{
  "model": "image classifier",
  "dataset": "microscope photos of single blood and bone marrow cells",
  "train_examples": 97085,
  "image_size": 40,
  "crop_scale_min": 1,
  "horizontal_flip": true,
  "color_jitter": 0.1,
  "cutout": 0.4,
  "targets": ["smear"],
  "num_classes": 2,
  "arch": "resmlp",
  "norm": "layernorm",
  "norm_position": "pre",
  "hidden_act": "swiglu",
  "mlp_ratio": 3,
  "parallel_block": false,
  "inner_norm": false,
  "moe": "expert_choice",
  "num_experts": 16,
  "moe_every": 2,
  "expert_mlp_ratio": 0.25,
  "experts_per_token": 1,
  "shared_expert": false,
  "patch_size": [4, 4],
  "conv_stem": false,
  "layers": 6,
  "width": 256,
  "loss": "cross_entropy",
  "residual_init": "zero_last",
  "optimizer": "soap",
  "beta2": 0.99,
  "learning_rate": 0.0033,
  "beta1": 0.95,
  "shampoo_beta": 0.99,
  "eps": 1e-08,
  "precondition_frequency": 32,
  "max_precond_dim": 1536,
  "one_sided": false,
  "adamw_lr_other_params": 0.001,
  "gradient_noise": 0.1,
  "max_steps": 24800,
  "batch_size": 384,
  "epochs": 98.1,
  "lr_schedule": "wsd_sqrt",
  "decay_fraction": 0.3,
  "final_lr_fraction": 0.01,
  "warmup_steps": 1240,
  "weight_decay": 0.0,
  "adamw_weight_decay_other_params": 0.05
}
Rows from expert 1 of block 3, named by matrix and row number. Rows with one number belong to one neuron. Each number is 128 + 24 x the weight over its row's rms, rounded and kept within 0 to 255. All counts start at 0. Numbers have three digits each. After the name is the row's rms in percent of the matrix's.
# gate: expert gate (model.blocks.3.mlp.gate, 16x64x256), inputs 64-127
# up: expert up (model.blocks.3.mlp.up, 16x64x256), inputs 64-127
# down: expert down (model.blocks.3.mlp.down, 16x256x64, transposed), outputs 64-127
gate.0 096:098130138177164094089145165184159113131126168110176104150149104107106100120160090107075121107134120117121128121119112111125130111111146108135146133109160171133121121103151149115127123102136130
up.0 098:088140160149099075098136128152076130178169131101135153151140110127114106128142091140104160128103130081158096132149130105147140163124173087080150168096115124151115121121132118147139146140098145
down.0 103:138094148129104092169134129134131131114146103148135124131144164113161078106086129124133145156120076120125142141101128126160105158142149115105122148109166141135158136110080165132142148154118145
gate.1 094:149102122098172133097100154176091147178141126119135147133083156139147113137134112105136117081115117129133073104126116101128112116098119116124185103069122091086133151134111109120131144091138142
up.1 108:151108107153123109104132141132058139149141071136109093057109105135143090139125128113143143155108155141111133129137122104114165122116147081123156132171128133148141127107111145143171124152128109
down.1 104:126125101127133127083114142131134108131085122147102130127107105158155084123137114129093144127153136118125121109115131109127130155154112128134126113116154148148146155108144074075135154136106109
gate.2 099:134129114125145128164172152088158117192153144117173150134115137130113093146155155133136133155141129125141127123134112100077150100145137074101148130125098116139120135136108148131089140128163105
up.2 096:114100143145125144143131119137095135164142131132111130160100140118120112139127130130119149155149135130135139133138120122172115145170133125169100146110113174132137147141166135118172125116105134
down.2 099:090127124115112111109146103128129132111143103149120177171130098143119155158152115128139140138118104126136116068180146125145118070134110113159108100169118126083135116084110190134150158154112115
gate.3 098:164143137110096142108130173102087071077136103084126149134120125136116113140124109125112126106141107136075136143155116161112083166109137118085158113154122119128131192137116188085111116096107119
up.3 095:157131136140144101125143118130092134085141073142095122126099131102146107127130081098132134133107175115123099124143151134135110137157118140126102113179168152148110117113181141131129168093124122
down.3 106:091140132121114113133125139128117137140125155157093115156134131110146137140155129122102117136143139113136135153106103152110093163116124106169150145132122090147136086089116166121118121142153143
gate.4 103:136137109104166115153110100134124103112136143100102145149146087165128125104165149103131113114162085180141104109149144127113111133064131068160168171120143135082131113120089148151129117116153123
up.4 098:104122106107131177164054167173091143134101081102146132125129176137127140145143125134151131102109089142112156115110119169162118163125173115129110115144114141132163132123132111158051131123145135
down.4 100:141117169128128158121175133127154116105155111175115146129102139138114139104164116118159111095091152101135142108119142127094161177130124171128123127134146139128081141165087106132129159123113097
gate.5 093:115107132107143137134098147115149084112107135157104103136163114176106142154091127124134109099175118127130133102072146129127141088163103154147141156131107129142102136140104142120129107112123136
up.5 101:155113143132096150109171084116132124090161103131123142147117077147117113129118151109119123081121154179130120141143116104151075139060143149125106127146119113107128111113133114109107108143118131
down.5 096:157135152122135104133091149121092155153127142137130134127146184107101130111155164147157125095163175155073163110132098134131145165154124145108147123167112119141120114095105123123121124084102126
gate.6 103:154040127140109098145122137100120141128129102119080125126140095151116119110121104111085168128130149094126129124157150120123129109130105122134135091140125096152127129102142113158082139121120110
up.6 101:070100118172122116143111145131096135138174135101154133166087165110132127127111126161153135120130166127093126126130166153123163113115186061119135147156122153124159153112151126106148156168154140
down.6 102:156130124102127124148127111113116119110146142067129083143112112152156130132072138158133161130118105123104172177102135155131138074154109107146140106124106160104150156143166150130141132082101133
gate.7 100:123111168112136158154094115109135119133083110124119126146129088153123140053136137109084145112137111149122148099156160105097109125099121106135122168113151095113094169176101121137129143124162134
up.7 102:121167120139142160174113109114147090141130084128106132164129113124162134182112109151107130121208160117075106125132102139145124157156154124125100114138144186131122111175136144112140117146133142
down.7 091:091135165194121127126104108144131135138165124127131132150061110119141132127114112124129175115137131131080145135102122136099089144147072088130152127126149128094119165091129142143144126128132129
gate.8 100:123104136116117134099110132131080125119104159139097115097139128168148139139093140128111133132156113097111116135137123118133123189114133118094164120134158100073140093130112140150150101142121147
up.8 100:129140119092100103113154097116131146099148156120127131104139119151184127118097127115094114119146105148105118140131141120133147146134139151158143126144161131149120122127188138121136141134106144
down.8 096:133153113133101153138116105105137127136121096124086157158160146139153154136165143130103124112148149131126121163140162101134129065103126123112107112155119123145135139138099122106140116111096132
gate.9 102:174157127155108140165104134106124092180126148105166110130108107137087140147113123148151098127115132111167122134074148158098136123083132156111146122118104102106105111147141140144117100104120161
up.9 098:089116146092107191129118126101143138126120135095127159131122108142193124128167114135101128170182092136104141090132137126164152146112142094104127145122133122093127132085172098090115123102142143
down.9 101:124139102083127099146095124101118150113101151125110158154112135117098133149135081161135131092113126101178113114116124144138124126128118137139112105148111114166111091113137109138097107110131154
gate.10 099:116154169135107131089148144127079124100123084132109117107163112107089126107091168149139136165156151091097138141101133111106128139176111108132127151200162095122100150119076115123148139114096163
up.10 100:125086150104128115115115120121114113135206109106114123115129086083124097097109066103088087104101153126159097169139135107135124128112139127164130144129129149107113110122110150102123101113117135
down.10 101:108097126161096138144146094108154168113147128127126148110120111178048140102092137121135120092150136126120107143159107150155110125114133108149114145126141120151103128095124143130158163123042132
gate.11 107:073091122114124109076094154077121116142087161121135069147119117152149140106123088176122153144153149149122173083136145152153128082115101151123125125124130151122143127097138121113155136125125128
up.11 097:152147056078131115138077133118099115123127143119100109109132120081116119127157146162084132163169080139177134100145143124127152128147154138145116128117141118098134120067126152139134153114129147
down.11 090:112114151129121105093122133128150158100166103138151132123116170151165122130112140115127093100142132145128160099119106116110120121098139116074123121082107157153128104181106100161118166116141099
gate.12 103:123084118145121154132111132083113122161131128123164122150106148077166121148164129091114161106130142114141141094116138148119127140133131125083162131104157137155136097137134127149137139123163106
up.12 108:141132138085110121111142120101134117102123143121099131140171115070133161148116122138123178093193130105140159119115155136118130096149164120123125094119090133100106151137165128147098085133146159
down.12 107:152099136119139133150108120143095187125161122129090145100140119164149140136141098126094138180146146137112156147098105139109149113124164125142134141089182131142085108099162133133115118094154143
gate.13 101:146124120175168157124158150151122119143098125119103101127109161113092109127141111129077127098119174116165151154118134129116102152134180123123139136184096143121133111126128170142093125131110097
up.13 102:152128163090151151131124148113117149115146101116124138102086124122116074097164105095152077148172124152132098145180057136117096155157103113104154097115110158148083098142141070143124115099142102
down.13 100:150128119092120102098149115161129154139096102164137077162146128147121121159149148139142106115143105129132121102177102128187139145151132063146121141141150074112103165110119088125096096114123148
gate.14 096:122134124166089143129122155152112133111107081151126104126127090140150116145142167145136111149076129164146134122099107158102104139102151122116081161085079117085144115134130152140106131145131158
up.14 102:064118095126120158103121101121120135125131146149112101043141154076115162098124134103147114150119123060164132095149129156158148179092110124146162138149106160113158114142161119146117112146138108
down.14 098:108164149115090121151117154165131151104145135128081131169152149122156186112129126121077123110131109119126176162108135119135116094144148151117125161131109148141126135080115138136162128149144109
gate.15 105:130119122149112171125110109112161170133149082113130112187080115150105125108137170168107132148107157115128149105180128127120105131136109172141160136123128112104157121102143112131133118162116122
up.15 098:159163114106111101083137148131099145117087140105122111157134132121101113145173133104120150162138144113161162111123158126085139124099123137120118130101161168127087130162115149155093151117129145
down.15 099:146185165136131138130117121122152154105078168148139130144117145119148072153147161103117155104137109134144141151115139132118105125116141127103160106142137130135141144108068115127117091096121145
gate.16 090:119148132143108090089108103102123152155110154130160095160080134111128153160115107121085101178138161173114104121105116131157154127135164121087122118162125164112101145115120137119153110163059117
up.16 097:145149124147128133096165145109094121141140101127101089148111142108129108091121109135131138160122122122123100161102085132137139121118137098124065130107132124155145146120099161097093154111169068
down.16 097:129167130124090121119138145107134140095121125116110087121100131127114112171163136123114124156117126118165135128165110134167122145110152118134088181134140168146118169139156136133151148145115150
gate.17 098:155115112126135132122123108125101129130119091090129133126154136107065102096159143148136086107136134112090067121133139134077110113111183148156135107124145149113161134087134082136195128133093116
up.17 100:126131126175099130185170155176137107125141117125190098097138141131118140124144104102137128069137152108098124115143124176096138120110161147161119131108131138129108116109146113122099128124123123
down.17 096:126152154206142152145126153125163129105114121181132138112113141080191110144175119163147112109053189150106151135123140145152090145141126180142148147109131136117130135091177145129163151101137147
gate.18 096:131130120113131107139150097107067070148100114129161174136124155115080132117167136145116089133146137080133113127153092088104129123093122150126134135108127136120136118144151090143155135101142115
up.18 099:098095151110152150122136160137104123175170158130129131137149105151096115125139151129155148110107117101110091131122117156113130154151065131146175072086113167178122138089150169107104142133088141
down.18 095:177167140138123124098137135134106131109169145109118150118128126096105098159084143089100141144130115155120148122138161135126104144084127081162137090101150129106088118131150133091136097153101115
gate.19 094:133113164159128094143121143119119093139100162130147080134147146152130127150149120115111155070141141082125137141111118096132117104137124130129108116113156123140086099124155122149068136095112114
up.19 100:162128121177136112090079156132106109128138106127143079139107181111143086114145094092143131151109104105109096183127121116119107134152092128156135194112093134145137099140118126155135141130148118
down.19 105:117151135105138130160091134119153100120142142154115163114151080093156138123122124083138084135120132081094134112122121117133088115126122129118106162136119137108121126112131127151147088126156105
gate.20 095:155145162138107160157158140127119107149092096148185128123143112137096125127108151135111130144138180164102153110127123085112110114158114119152134130091113107102153147136167139104100102138105129
up.20 103:123138149138127110140194153135066130103113147118136073153145116129129103132129134163119142124162152149100145119152132076153119098139147127115101151115118120143122154125127155137146165114181158
down.20 100:143096121109164125115128142153139123090129134085147133151106147166099157127098140132122140135125129100149111131156095126137150152130133177133163131163117158103120139155116128130145111121122125
gate.21 106:142110113097112124145128130106157153125098144139170100160131111086129086078125150091093165127133111104112128116148096106158121149145140106114099149144142100101144085113121152155141163133118064
up.21 112:131163149123140142131125085121087164111125096159087117097147125184110148150109126097100136133085150121181144135128121103176112132141139105127117143145136138128126128146140138144102153133145133
down.21 103:122125159145110081101109176128125158130112120129153128153139156151095115084139100155126142084136142136082154154172166141140133120146120108104160122123149112156086116136134124157173113096118097
gate.22 099:150134104105140106121140080102103145142120134098109095118147137141119129106076123155120087087120149084092155114149120130123145143125105123133139114135149174156127106100122147129120126124092119
up.22 092:126151120160113125147134103159108106101113089153111112122146122104137095143174109119149122083069122114142110113134139130138109120154138160152141163095150108148113152153129136128130104103113147
down.22 107:134123097123140151139116135114144125086110067127157154123134125145163130176125165131144101104100157126159139184120109114126130101131093115090119154123111166148097181147110098101109130134164113
gate.23 101:142098117122168152121104134150138120101108095134150140142141139136120126115150160161113150151121184100136155090119145094142140145147108123065137149128087111112142166090164140120131125154174096
up.23 106:116161135131132083097128081124089150130153106110102156150157111196159171130102087149126122157163123115140097142114106144169138125125087137137125133091145139140142141149113133069169167139109123
down.23 104:116113172128113097107141160110117146157137084088146107119151134148128144120115122111105127125105117150117110154130102132111161151138096099108151159097129118150107132119133106148154135101138115
gate.24 104:138103134160108102152156113141123092117187136112150135095086104126126137167122131129154101148098112110112135126154109097122127131084134106117089125132202128153101158111177092179131097173100129
up.24 101:073140102141145150095155133120103160139100112123147070125129132139139133112122140126155156110104126069107114157073074134171148150100110115156154124126126133125131106111147133095173148155147126
down.24 096:149132105135069159136119129117086153135140137156103137116120120114139118088120132146111102098115111106121144133114099100097109122104098145098123127084092104109125180128170098123113183139115116
gate.25 099:128135150140125104098093120112161111139135089152106164154107139131142163161119169140110135145140133101118135094134124103100124136149109113138141128150148074157146111158106091111094160134105127
up.25 100:121148148113151123129112099184096148162170163118094146121121130119128153120144125106116096126117125119142109130133061124112123141182146127116159145117113103145090115079131136187129113126144155
down.25 102:114156118094136115159135134137098092147140119141144096075129149153150133148141180114101118135126114113080127095182134109120150156114102110129139129107080149101135099153126120130103133126130128
gate.26 099:141132130164139144139106123095095142105146156085145103115095121127140125157139099122132118111121141117128134133181153109121155108116098148124126147129109104103125124156129141147098132155127094
up.26 098:160105118138154081121128166139081138139119124164180106129147168140139126090128133117142087118127148128143101152088128146125084098120105114121130150132134184110137116121164110103147118157123088
down.26 101:163115175142123141142143120128107123135098126162131103096100149115162100166119124132131119121117135113076115135143142171120160110141154142116115138146114099129155089150091147145153121156142123
gate.27 096:121142119170103173152112106128131149128105124110077139142193133126125109169116092173105118147128162176136165174144151112090106168106143138077133109121153137142106150133104160175123072149104086
up.27 105:117171111105157076104090137154113141134099136098125152110133100140117160109108126125150100128121147097162137139097151127092144115135117092150160153143147105169147126069138135129130134146149100
down.27 096:092109095135051113088149130096157078108163118103157115154127120123143137096150131118109134150162133141141155121142119133114095136146155156079132108073127117097139097160089121093116124120138111
gate.28 094:126121130096107125188107118144111150142185103123166119098119093112159143132128163160142164105132152148183137124121183130119134119131107111114144129133189170114150123135093113131119084141087110
up.28 108:114091159131158153165117098134088117101132071134157079121118112120134108102091154099109132144163150135132085127120133132117106140126120101130180115150072099085163115168143130111145149108098146
down.28 103:163123137124130162145103142147092125115165166142150150114112119138116134153172116123113119124152128142138183114112141136140121118147132112159151163119113112153134113121155143134180136124139122
gate.29 095:120120103118100153165143092135094138134141135119070101155088098110109137126136094137088124127097137082105111146130118111130144129122137124107121145152115165106166174137091098134066118099122149
up.29 092:137123133124091146131116094135151108146114125108123098127129137117149092123179151148162112136130122127141162117114128139134141126161099164124127164094113127148123108136157167087135117116139093
down.29 103:126130137128129140135130116097124119150113122098114167115100130118144129107128110077155151145133076127140097121110116127133130099144136122086133086145065139123143129096160131083101162140109131
gate.30 100:147047145149130111192109124144162112140105134130084103101080098142114134139133114128134128116142154080145132116127126073131125122135142095103118086139124130161129128140132141151092145156130141
up.30 100:140090178125126132130117136142149171143121132161115060142155130132133137109118151142129128145130126132149175138110118155136158139116126138122127115147126143121135149144131144161144118098119122
down.30 098:155103135149151185155143143103133177128145127119131093143083156128134119130125121083163181114133113131161116172139102120154175126133141145120115148077101119122101091178155132123130177108114155
gate.31 095:121129145149129128115135088134128105184108140156109126152082124151099149123130154130115167118091106177117115108141151127115096172112158183094127116165135094137162155127138173147131156127145170
up.31 099:103106125143116180172158118163146156125102108159139084138077131132103073144157140160139110151102144169115113133157117084145171153126124151124102173152174138129168166134109140132135164177099119
down.31 102:141149108114141125147114097158139113128105155136122104164125142152091117139131127102137134131102097134148073146154103171110142084100151117120131161156130173162125139123122112134108099105126176
gate.32 100:117132147138110108126116178144125125138134095126114149170149141120142109124112079117116103128153142096163123107180086148116109112131129132102134141101130140161119143107097132117095140135159092
up.32 100:113143138144089155149146101158128144113115119132120184093142103122128081140139130142139120133099109148134126094157125158132141136122114129100110161108127132162144187112130144100149137099129162
down.32 098:096136115133117110151129111102141118139131156151132112128108080101089132182069083115061157122120125147130176154192110117140143147115139136134134114067124137109116179092158131067113130083137133
gate.33 097:110104083115094132133145133135101162136152135101148145101121062162124159136128148119133134121109135172156132140108134125114128104109108130101158133136135137163119053095094116130100127145150127
up.33 098:178146167125138088125162150141139129114158101103135162108119141141162156107123112116117097152117108113168165106155112154122128124147138126106123118110102131128149092173107163120154118123116102
down.33 096:105107125105113104122131132128121106091143087146115162112124107087157103087141109132113112113155208094068103119112146124161155092123157168078134115089110086110137148136063162110148171134141149
gate.34 094:105095140097102134083168151169182144140154147115121084171108142149122133133133160128128065109132151128149145126163143151122123116079136141173148120150115167133149161116124107141108131115102178
up.34 104:151094108122095143124144176094062104138161096164096132129137137174055137065129130128115134147175102115109134144150127104116160111116134100131138093152102152111147135161121114093159130106154147
down.34 089:141082133112103124070119112137116149129144120155165121098121186085123121093150118142118112158108167169166128120062063144131173132125128137122136124145115079125134096129167098082131157153072068
gate.35 101:126137156117152127158161088145159084112086137109175099146134124134109147166123125109090128123103163129180146132107173134141137130058132106104170168149113112097124144160130155132122120120154151
up.35 104:141190142097120127140193169126107132174134085081090129117148137145071115146138173143127138137114143078132126094089133124108139152132164121140127101130157158130125147149155142115115102154135146
down.35 104:131125123126170110127099146129156141152126165163142146085129098113184113141123150117150114146135164140143155102125129120130164135144082181141135086123127114101130089120131156182148185155164092
gate.36 103:103112184131098159115135115112102148128130110115114120115152146146118114128164131108081135115108078144171146136117130107116132092102093132153124149089095128124155091127102136107103101131132120
up.36 099:180143136140168153150138111111139090109124126150127116147093129156108111103118141129168129122173118163137095120118144130141159154146136120131138141116141121129120120169124166150100157109148141
down.36 105:157151116182142112126138155114143125107110128117105121089130133126140138144089128129152129158121149136156132100130141098112121123126159086143158111137121106101120123115103120153127107125149130
gate.37 102:128135171155147148089126154177157116133148124149142091092126113162135134117165099122143114131102103110117146134147073116109128115142136165137155106135119086145158120119153102139168092100105148
up.37 098:130120120132162109118109121154129149137105135111161089132173129107106100144083093157098158129115138132156098093172148120107077122110103129075106118137113133116161091154160132086137117139107138
down.37 105:117135131133126123134117134158094148116118141107096112095128186166126130151136127151136147124090172140146149130114118132082170142144100074125114153130124149134132163146147137134113150145072111
gate.38 096:118091142186100161165150106129133079128121119126120130098165106108099125126135104106149104120159124120121128115117114153156129131129140141110095130146115123120161090111124191132098070158124130
up.38 088:156149116138102155107165110128109117111097133117110155149142155170143133114123132127135183146133088123152195122113112149118087111135114170055171178103151104094129146137143128085130121106136135
down.38 097:125104110099142126159132149156129135133138111126116131082135165140162156136095154114084152104094140140141183134115146133143161112138144096113159146112115118105132100100130095131112132121143138
gate.39 106:127120123126159135136145144120141146155147077151122146144127150125154134172184129163146184116092119115080120168160102122105136193106101133143153089124121205115134109122114135103111115135155110
up.39 096:154154133129072107130128123119115118144136128134129120155116128107109106154124137111142085150146167117129141121133106128114117170175145153082143115132173140097111144141107131202121185153108144
down.39 100:142121126111129102142133150158167110138131080145173147103104104138096137132089119121153126155133117106137113108108137123112102148126138148122097112101134120139132168105147155161118134125149138
gate.40 105:142123126137123141161119102123165120139110126188138156155147100094171138162153098162172105126136161128118101157124151084132150118127130127144141080127113106135127112146153126108129151131070110
up.40 095:093153070144127132065109114132119158148143126157148096130138151148129120130141120158133093107193118077132101126106148098133173123126082098132124182148110133146156116134116116146109100180164167
down.40 099:108139156155147122134126155141104170164159103125123133147118133141131132096120097136120155113090128111149101127109189117145146160105122166131137118113141104116128124160111159149167118102162132
gate.41 106:121112116129098130145152115140139131103133143134112120128191130101146129143156146128107099138115105143138104139119137106108071146144164132147082120138106149097115096121089130143161125100109086
up.41 102:149099150176128110154159188128106121141150136097173175161141169134159127162109101116167139111122120129122150132108110122119132115106160115137082156161165122117142117126116114099120144123110128
down.41 104:137115074157107147105098118131146109131153129127165123107126156103126140124149201143117139141126092138121092128126124129144133117111150096159171121109088100161176136139126148137151145145110129
gate.42 099:125100131173103126121122127133099112077139155150130159137110151161099165090122146109118143095154122124128115120116172119134104175133140107156159134134125143159120135142112119124107111121140113
up.42 098:136083159118115168114109093166123106133181116137090102149111150161152139118137143118144100116108105108104125088117182106117110196101105160098140122120131139168160141139143091141099134117149104
down.42 095:124152124119144060150123095083140085103159097120132105115156120130135139082121164068102075097110123091163145122110113138137117090113112104141098177145086132121145164156129135119161135133156122
gate.43 101:149139132168122116117150120129131082085127128138161137108126193110118098169103117157157118124121097115159142103115085119119119105118159151127170125145109105138136127136123144108114151109116101
up.43 103:115122135111122121123124118134132129092147092140112133118139113126142155151156153107106126098141113136128123113130091125105131149121069077158144134086141084168123108177118145114109119111124181
down.43 102:130157113136089152094157162119153184178125126168135139148128155107176137147160151134121156107131094108113130124097130133111108114132122117127131165157129130100103135134117148095114119167138136
gate.44 098:131160120159172111155153124168156123124094137138115149112140139121101153125132126115133112208145124087134112121102140152134151104138173153163151125165160131077132135110134153124122125131109149
up.44 104:165131160123118157137135143176110117088125075140134170119121076133150142104137159154114123091138080140165140135151149157124126149103111111111153084124176151175177135128113129130162113126162154
down.44 098:141157148117101110118110140115152098089168137113119130093135130120169170181140162118125119128109168126148115142162113112135137091104116143104127184133115106125126128111118104167127155108148139
gate.45 097:141148137093173144108111133151117120142112102157105116146160126117093125133100168131149118105122160136120118122181143137119103080089130139137113130156111170115128136145168094135119124154133155
up.45 099:111091121135132096127096135151141111095158128102138095099101149119112128129115113189172142170098160118143123091124134110131190102131165134141120114099151135142143134097137105144157130150159128
down.45 094:161161139157113143132112105152127123136149108112151114156119095155113155121172156166127102156107146128158133148128105127114114142114099145106132132098087121123112151141105144130123139102115094
gate.46 109:139116131111116135157128091124133131163123100159125132126090123145157121146168120145078127137109124175081122130105096128178115114119096131146151129130127131115135120169124177139117143124127137
up.46 091:136111136118106141142157083105130152114108127097100162124142133211152133132094113141146128139147119178124155077155130136078151132106101134122145094132128115139110166157115130158125114143155155
down.46 111:146120123137201118128175140148131148124126141109098116165151126164127101093118136108133127093144125101130143087091154115104120111067113132109137119140148074143142127110122124108109157136101174
gate.47 099:130150102102153104089142156179117123188147133126151106151121121132146153126144139122124115144076114139097114157160156126121099153133095114117123106125121137092117105084112162167131111110100119
up.47 098:140109158137148159144133127119119118135131126125152131115091154114148111129104105138115122148143107160105145138136097126108184121113096131118126155114127175119160114097128132110097132138117125
down.47 100:105116110166145140148125137106124149134131115124153153161110175091152150131124154125126120087117115144118123123107115137110122142137095120102115102099117171132159085125114180150134114134112120
gate.48 093:130091082100135107171130171074118160130154164127121142182133122110135148102094117147139110092102138158140109150148120117135154144091112128168109157110156128125174110119157142085162125139120095
up.48 102:119161165124108111088140097140096128140136114127139133061111141108139152160119107126098132095100134140135151144182126129107133098155127094114133109147118136107104130111143135097130118143122124
down.48 093:141110163140121117051127170145095149154159128109112105143142101096125116122085172157096097115132131127142139084131130135120156123154145135082177150132137138120142144151177088151101097093149122
gate.49 103:071116110144087129127099108149103166120137126111140124134152081103096093143085128113115111183155138153137135120135098066141156130131114162157150149111158113157140106126173118125168081109131114
up.49 102:174112093104067123099117122089127088099115146111150102112132145119108124126116113089079117133171125105076109146141130086057121116147134136101118151107131133110110115126123124125175124152135137
down.49 099:146148100118135145122136142194109098131161156118128155129158137166115128163083142138088109131098178148153168164069178114120181147162123096128126153132079130129164089106139130140147133128093141
gate.50 098:145141120155103136172144089126130121149151137063173096133163082164116152148122159113111096148164128167127114138092136167120126155122131123072145101123160149107122141105151109149134151130086134
up.50 102:145126132108129118157134064110113144098143087117111129086128128148134131089152163089100171136107145097127133082115126155108157134137141078123141127189107125138149135124090129158117105161130139
down.50 102:113116117133136104082105117127142082137156088140141084126153111158147139115137099152131101147138167092134125141144165097150114157143146176131168106124166077155156115139140105137159161155093138
gate.51 095:120090119123159139138125101143123171120168089169104111103160102148100131181134118124163089139125171156108133123096110113109121138169112150109125171128084159125104127096153124135143187152111137
up.51 097:157106135145125158160124072144135084098142126151132099144096126086111111120123106135134121119106107115109139115107124145121129134105127143095133119164165163092091194149139170172126149138115147
down.51 105:099126135132126120132149095138157165141098156132084090114130151140128144154113179114146131117127124132142086093127141131145153108090150097142143055181131119120159123105138124126188154116122131
gate.52 101:134166146138155149111112134153121175143133132142120115110101114162140138192170112130103134159113098130114134123121122104136156158123092134134116137164141156132124146126139128097073140145156133
up.52 099:131080121094112158128121175106171101134122123157099130087133087148131126115151128096119162156181102169128127142134120079113112135130113094135096098141106103172118156148091112127157100142138146
down.52 107:127095140101123102178141149131141129107104118142138159132148159174133128139150129110082114143138128087139132189103126109164117093112103114132091125156143093170149092121084105109116108127127115
gate.53 102:119112131125117144070138118109123128152104089087110164148145077114146129100145160134143130130157131089103147123124088092122126138150110095121142151114153131088157131145154127105132110151128100
up.53 094:141125155111130171143103099146133121131085151122113144113095142152148137095146101160120146081102087140095111133130145126152112086165141141140152073158113101116116123072210136131165131104140138
down.53 100:134136093134086133134115116110113131163162155129138093128100141148117110133166124140093125160096102129134154088099162166168121150143115073117131136096123128118117108167114128098097125161100139
gate.54 104:120165153131134145126122163107119118147089173144179140114107130116114153152192153104175155091127126121151114154115157134186144165101128078133129128134133117086132104125180124153118126163131122
up.54 100:141110143129160114111126168094106138138153140126170114126126130168128154149155113122097143076148163142128143201151167075127145110110144142125121101089131086121140103149129127128117095083112081
down.54 101:116157116135112114152121151081106129100137170136152134111125127117101131147153150124115124110114143084132136159112113125117124149131098117112143170108104153102149110149112131149130118081133114
gate.55 103:125148084126147088131146162157145105130114137130121167160170088097123084129109115162148125132099119141116124115140163169175139066127139180114109134162129176156139138096147177143170106144141119
up.55 097:092153100101116110112136122087057122128146088117122110130135095097153115105128133150108115161101161113111117134145111123107098122103102100161143117161094106170134135148108139109120122131140157
down.55 094:131130101148112116121128123088162116134169162112106105150117110124144158100140113118115144158154178151117120132098153100114182154163170169094107124138125145136139143121108125069156120138149117
gate.56 108:133127149088132166096134117116101097156117187111099135138120153091096164108135123146130111125127136120157136122186096086131130121138127125109123139131091145110120130107069133145126113140104165
up.56 098:144117144162141162108126127180143128137127172101131128090102108134159139117112122114132115132158125113090146114157138082172138117179115123106147110120128079130099140126137109148139133147081149
down.56 098:156135136136134107188118125123122141122115110118143100166082131116097113160142134113122133121091077093121164124128129133146138095117115108137144161148119117125151135161057114105091099125109096
gate.57 102:154127098159153133108142115080112097130146131110101133132138090105116173108110168132093121128171111136152139126102096082126149167147117170137135107100113140122132082168130120113132146168122143
up.57 100:122144127084133127131140157185069088152144124178160168158135125122092155119139097128111093119121173102150115111146131138144147189122115074138115130150133143159092117142080124150103101108114138
down.57 100:127117112105162091111139084157159185100102120118172116119108141137139137150148146125126162137151128099115137156087169147105167106142136126115122126141076126181158153154127107134147153110102092
gate.58 101:124142139156116072138119113139134167146152108099129145147163163138130108120114132138173108090115121171169143155114180117125105138147156106129122147074129120127122134131137150129148117096087128
up.58 100:123082140130137110150119136122129114140105101094134170113091156118106101117136138111144108150141130142166131129135133139084131158154146147159081059079130157129161141104121129146172106060127145
down.58 108:116161116147129121140150154126161109114122145176148118143132142119159091121107107166144155077161107144145152141120108144141147138167162131087109128112141078179148143137139077169125112122092119
gate.59 105:155114136160119173135138125114125078155125149091155117130137154106106146116096111103139125129144146112157155150098183146102185124127127123135152146153175094097136102118056157166119174146162124
up.59 100:134153140144108098121102086124135142092158150118162084146115142160128146168096133109124127136122089113165133142095107130094101134112115114109151148145149161118147152133113102117114083118115133
down.59 096:122145097114116134156140115088122102135127118106140160095132110135158124141155113144097118115138117134145106153171085117184158146154137138147117121121121140126128119132107197152166089112154149
gate.60 105:138130117105108113115126119126085127157124114149140100091111168128152162143158116097129137107103123137152112050119121110138136110123156129143121148118129103096107152117152136150152136127158133
up.60 100:135147135131068116131127103150117122094141149140133147182146109106101089184132086105115121115142128144101119135139135128120140132125124178113078138127135112089122135101128133161115112152133136
down.60 101:095110088136171147158117117102162151179125150120118129161115105106144112127161211103148134177072124101145112133134138146133125190117100128111155106105161158087096146138103108157139137121102119
gate.61 094:097121174162104152158128137101156119068107154135167140097166137156109121146167104128119147118131127130116135129109164135137131132125110138163153107093137141132109100138144120117144142162138111
up.61 102:133122108139133112112140147133128119155131134125109131082120147121104164129137111102132151146113145143158151141102120183135105100103100183133138115085148117118083105105121125172149145112118130
down.61 096:150108121159127129124142102161110124150145092115070152143092116112121104135145113155134107111165158142108092158134120149152111133117158129138137111121093130113152127131073153145100093170069093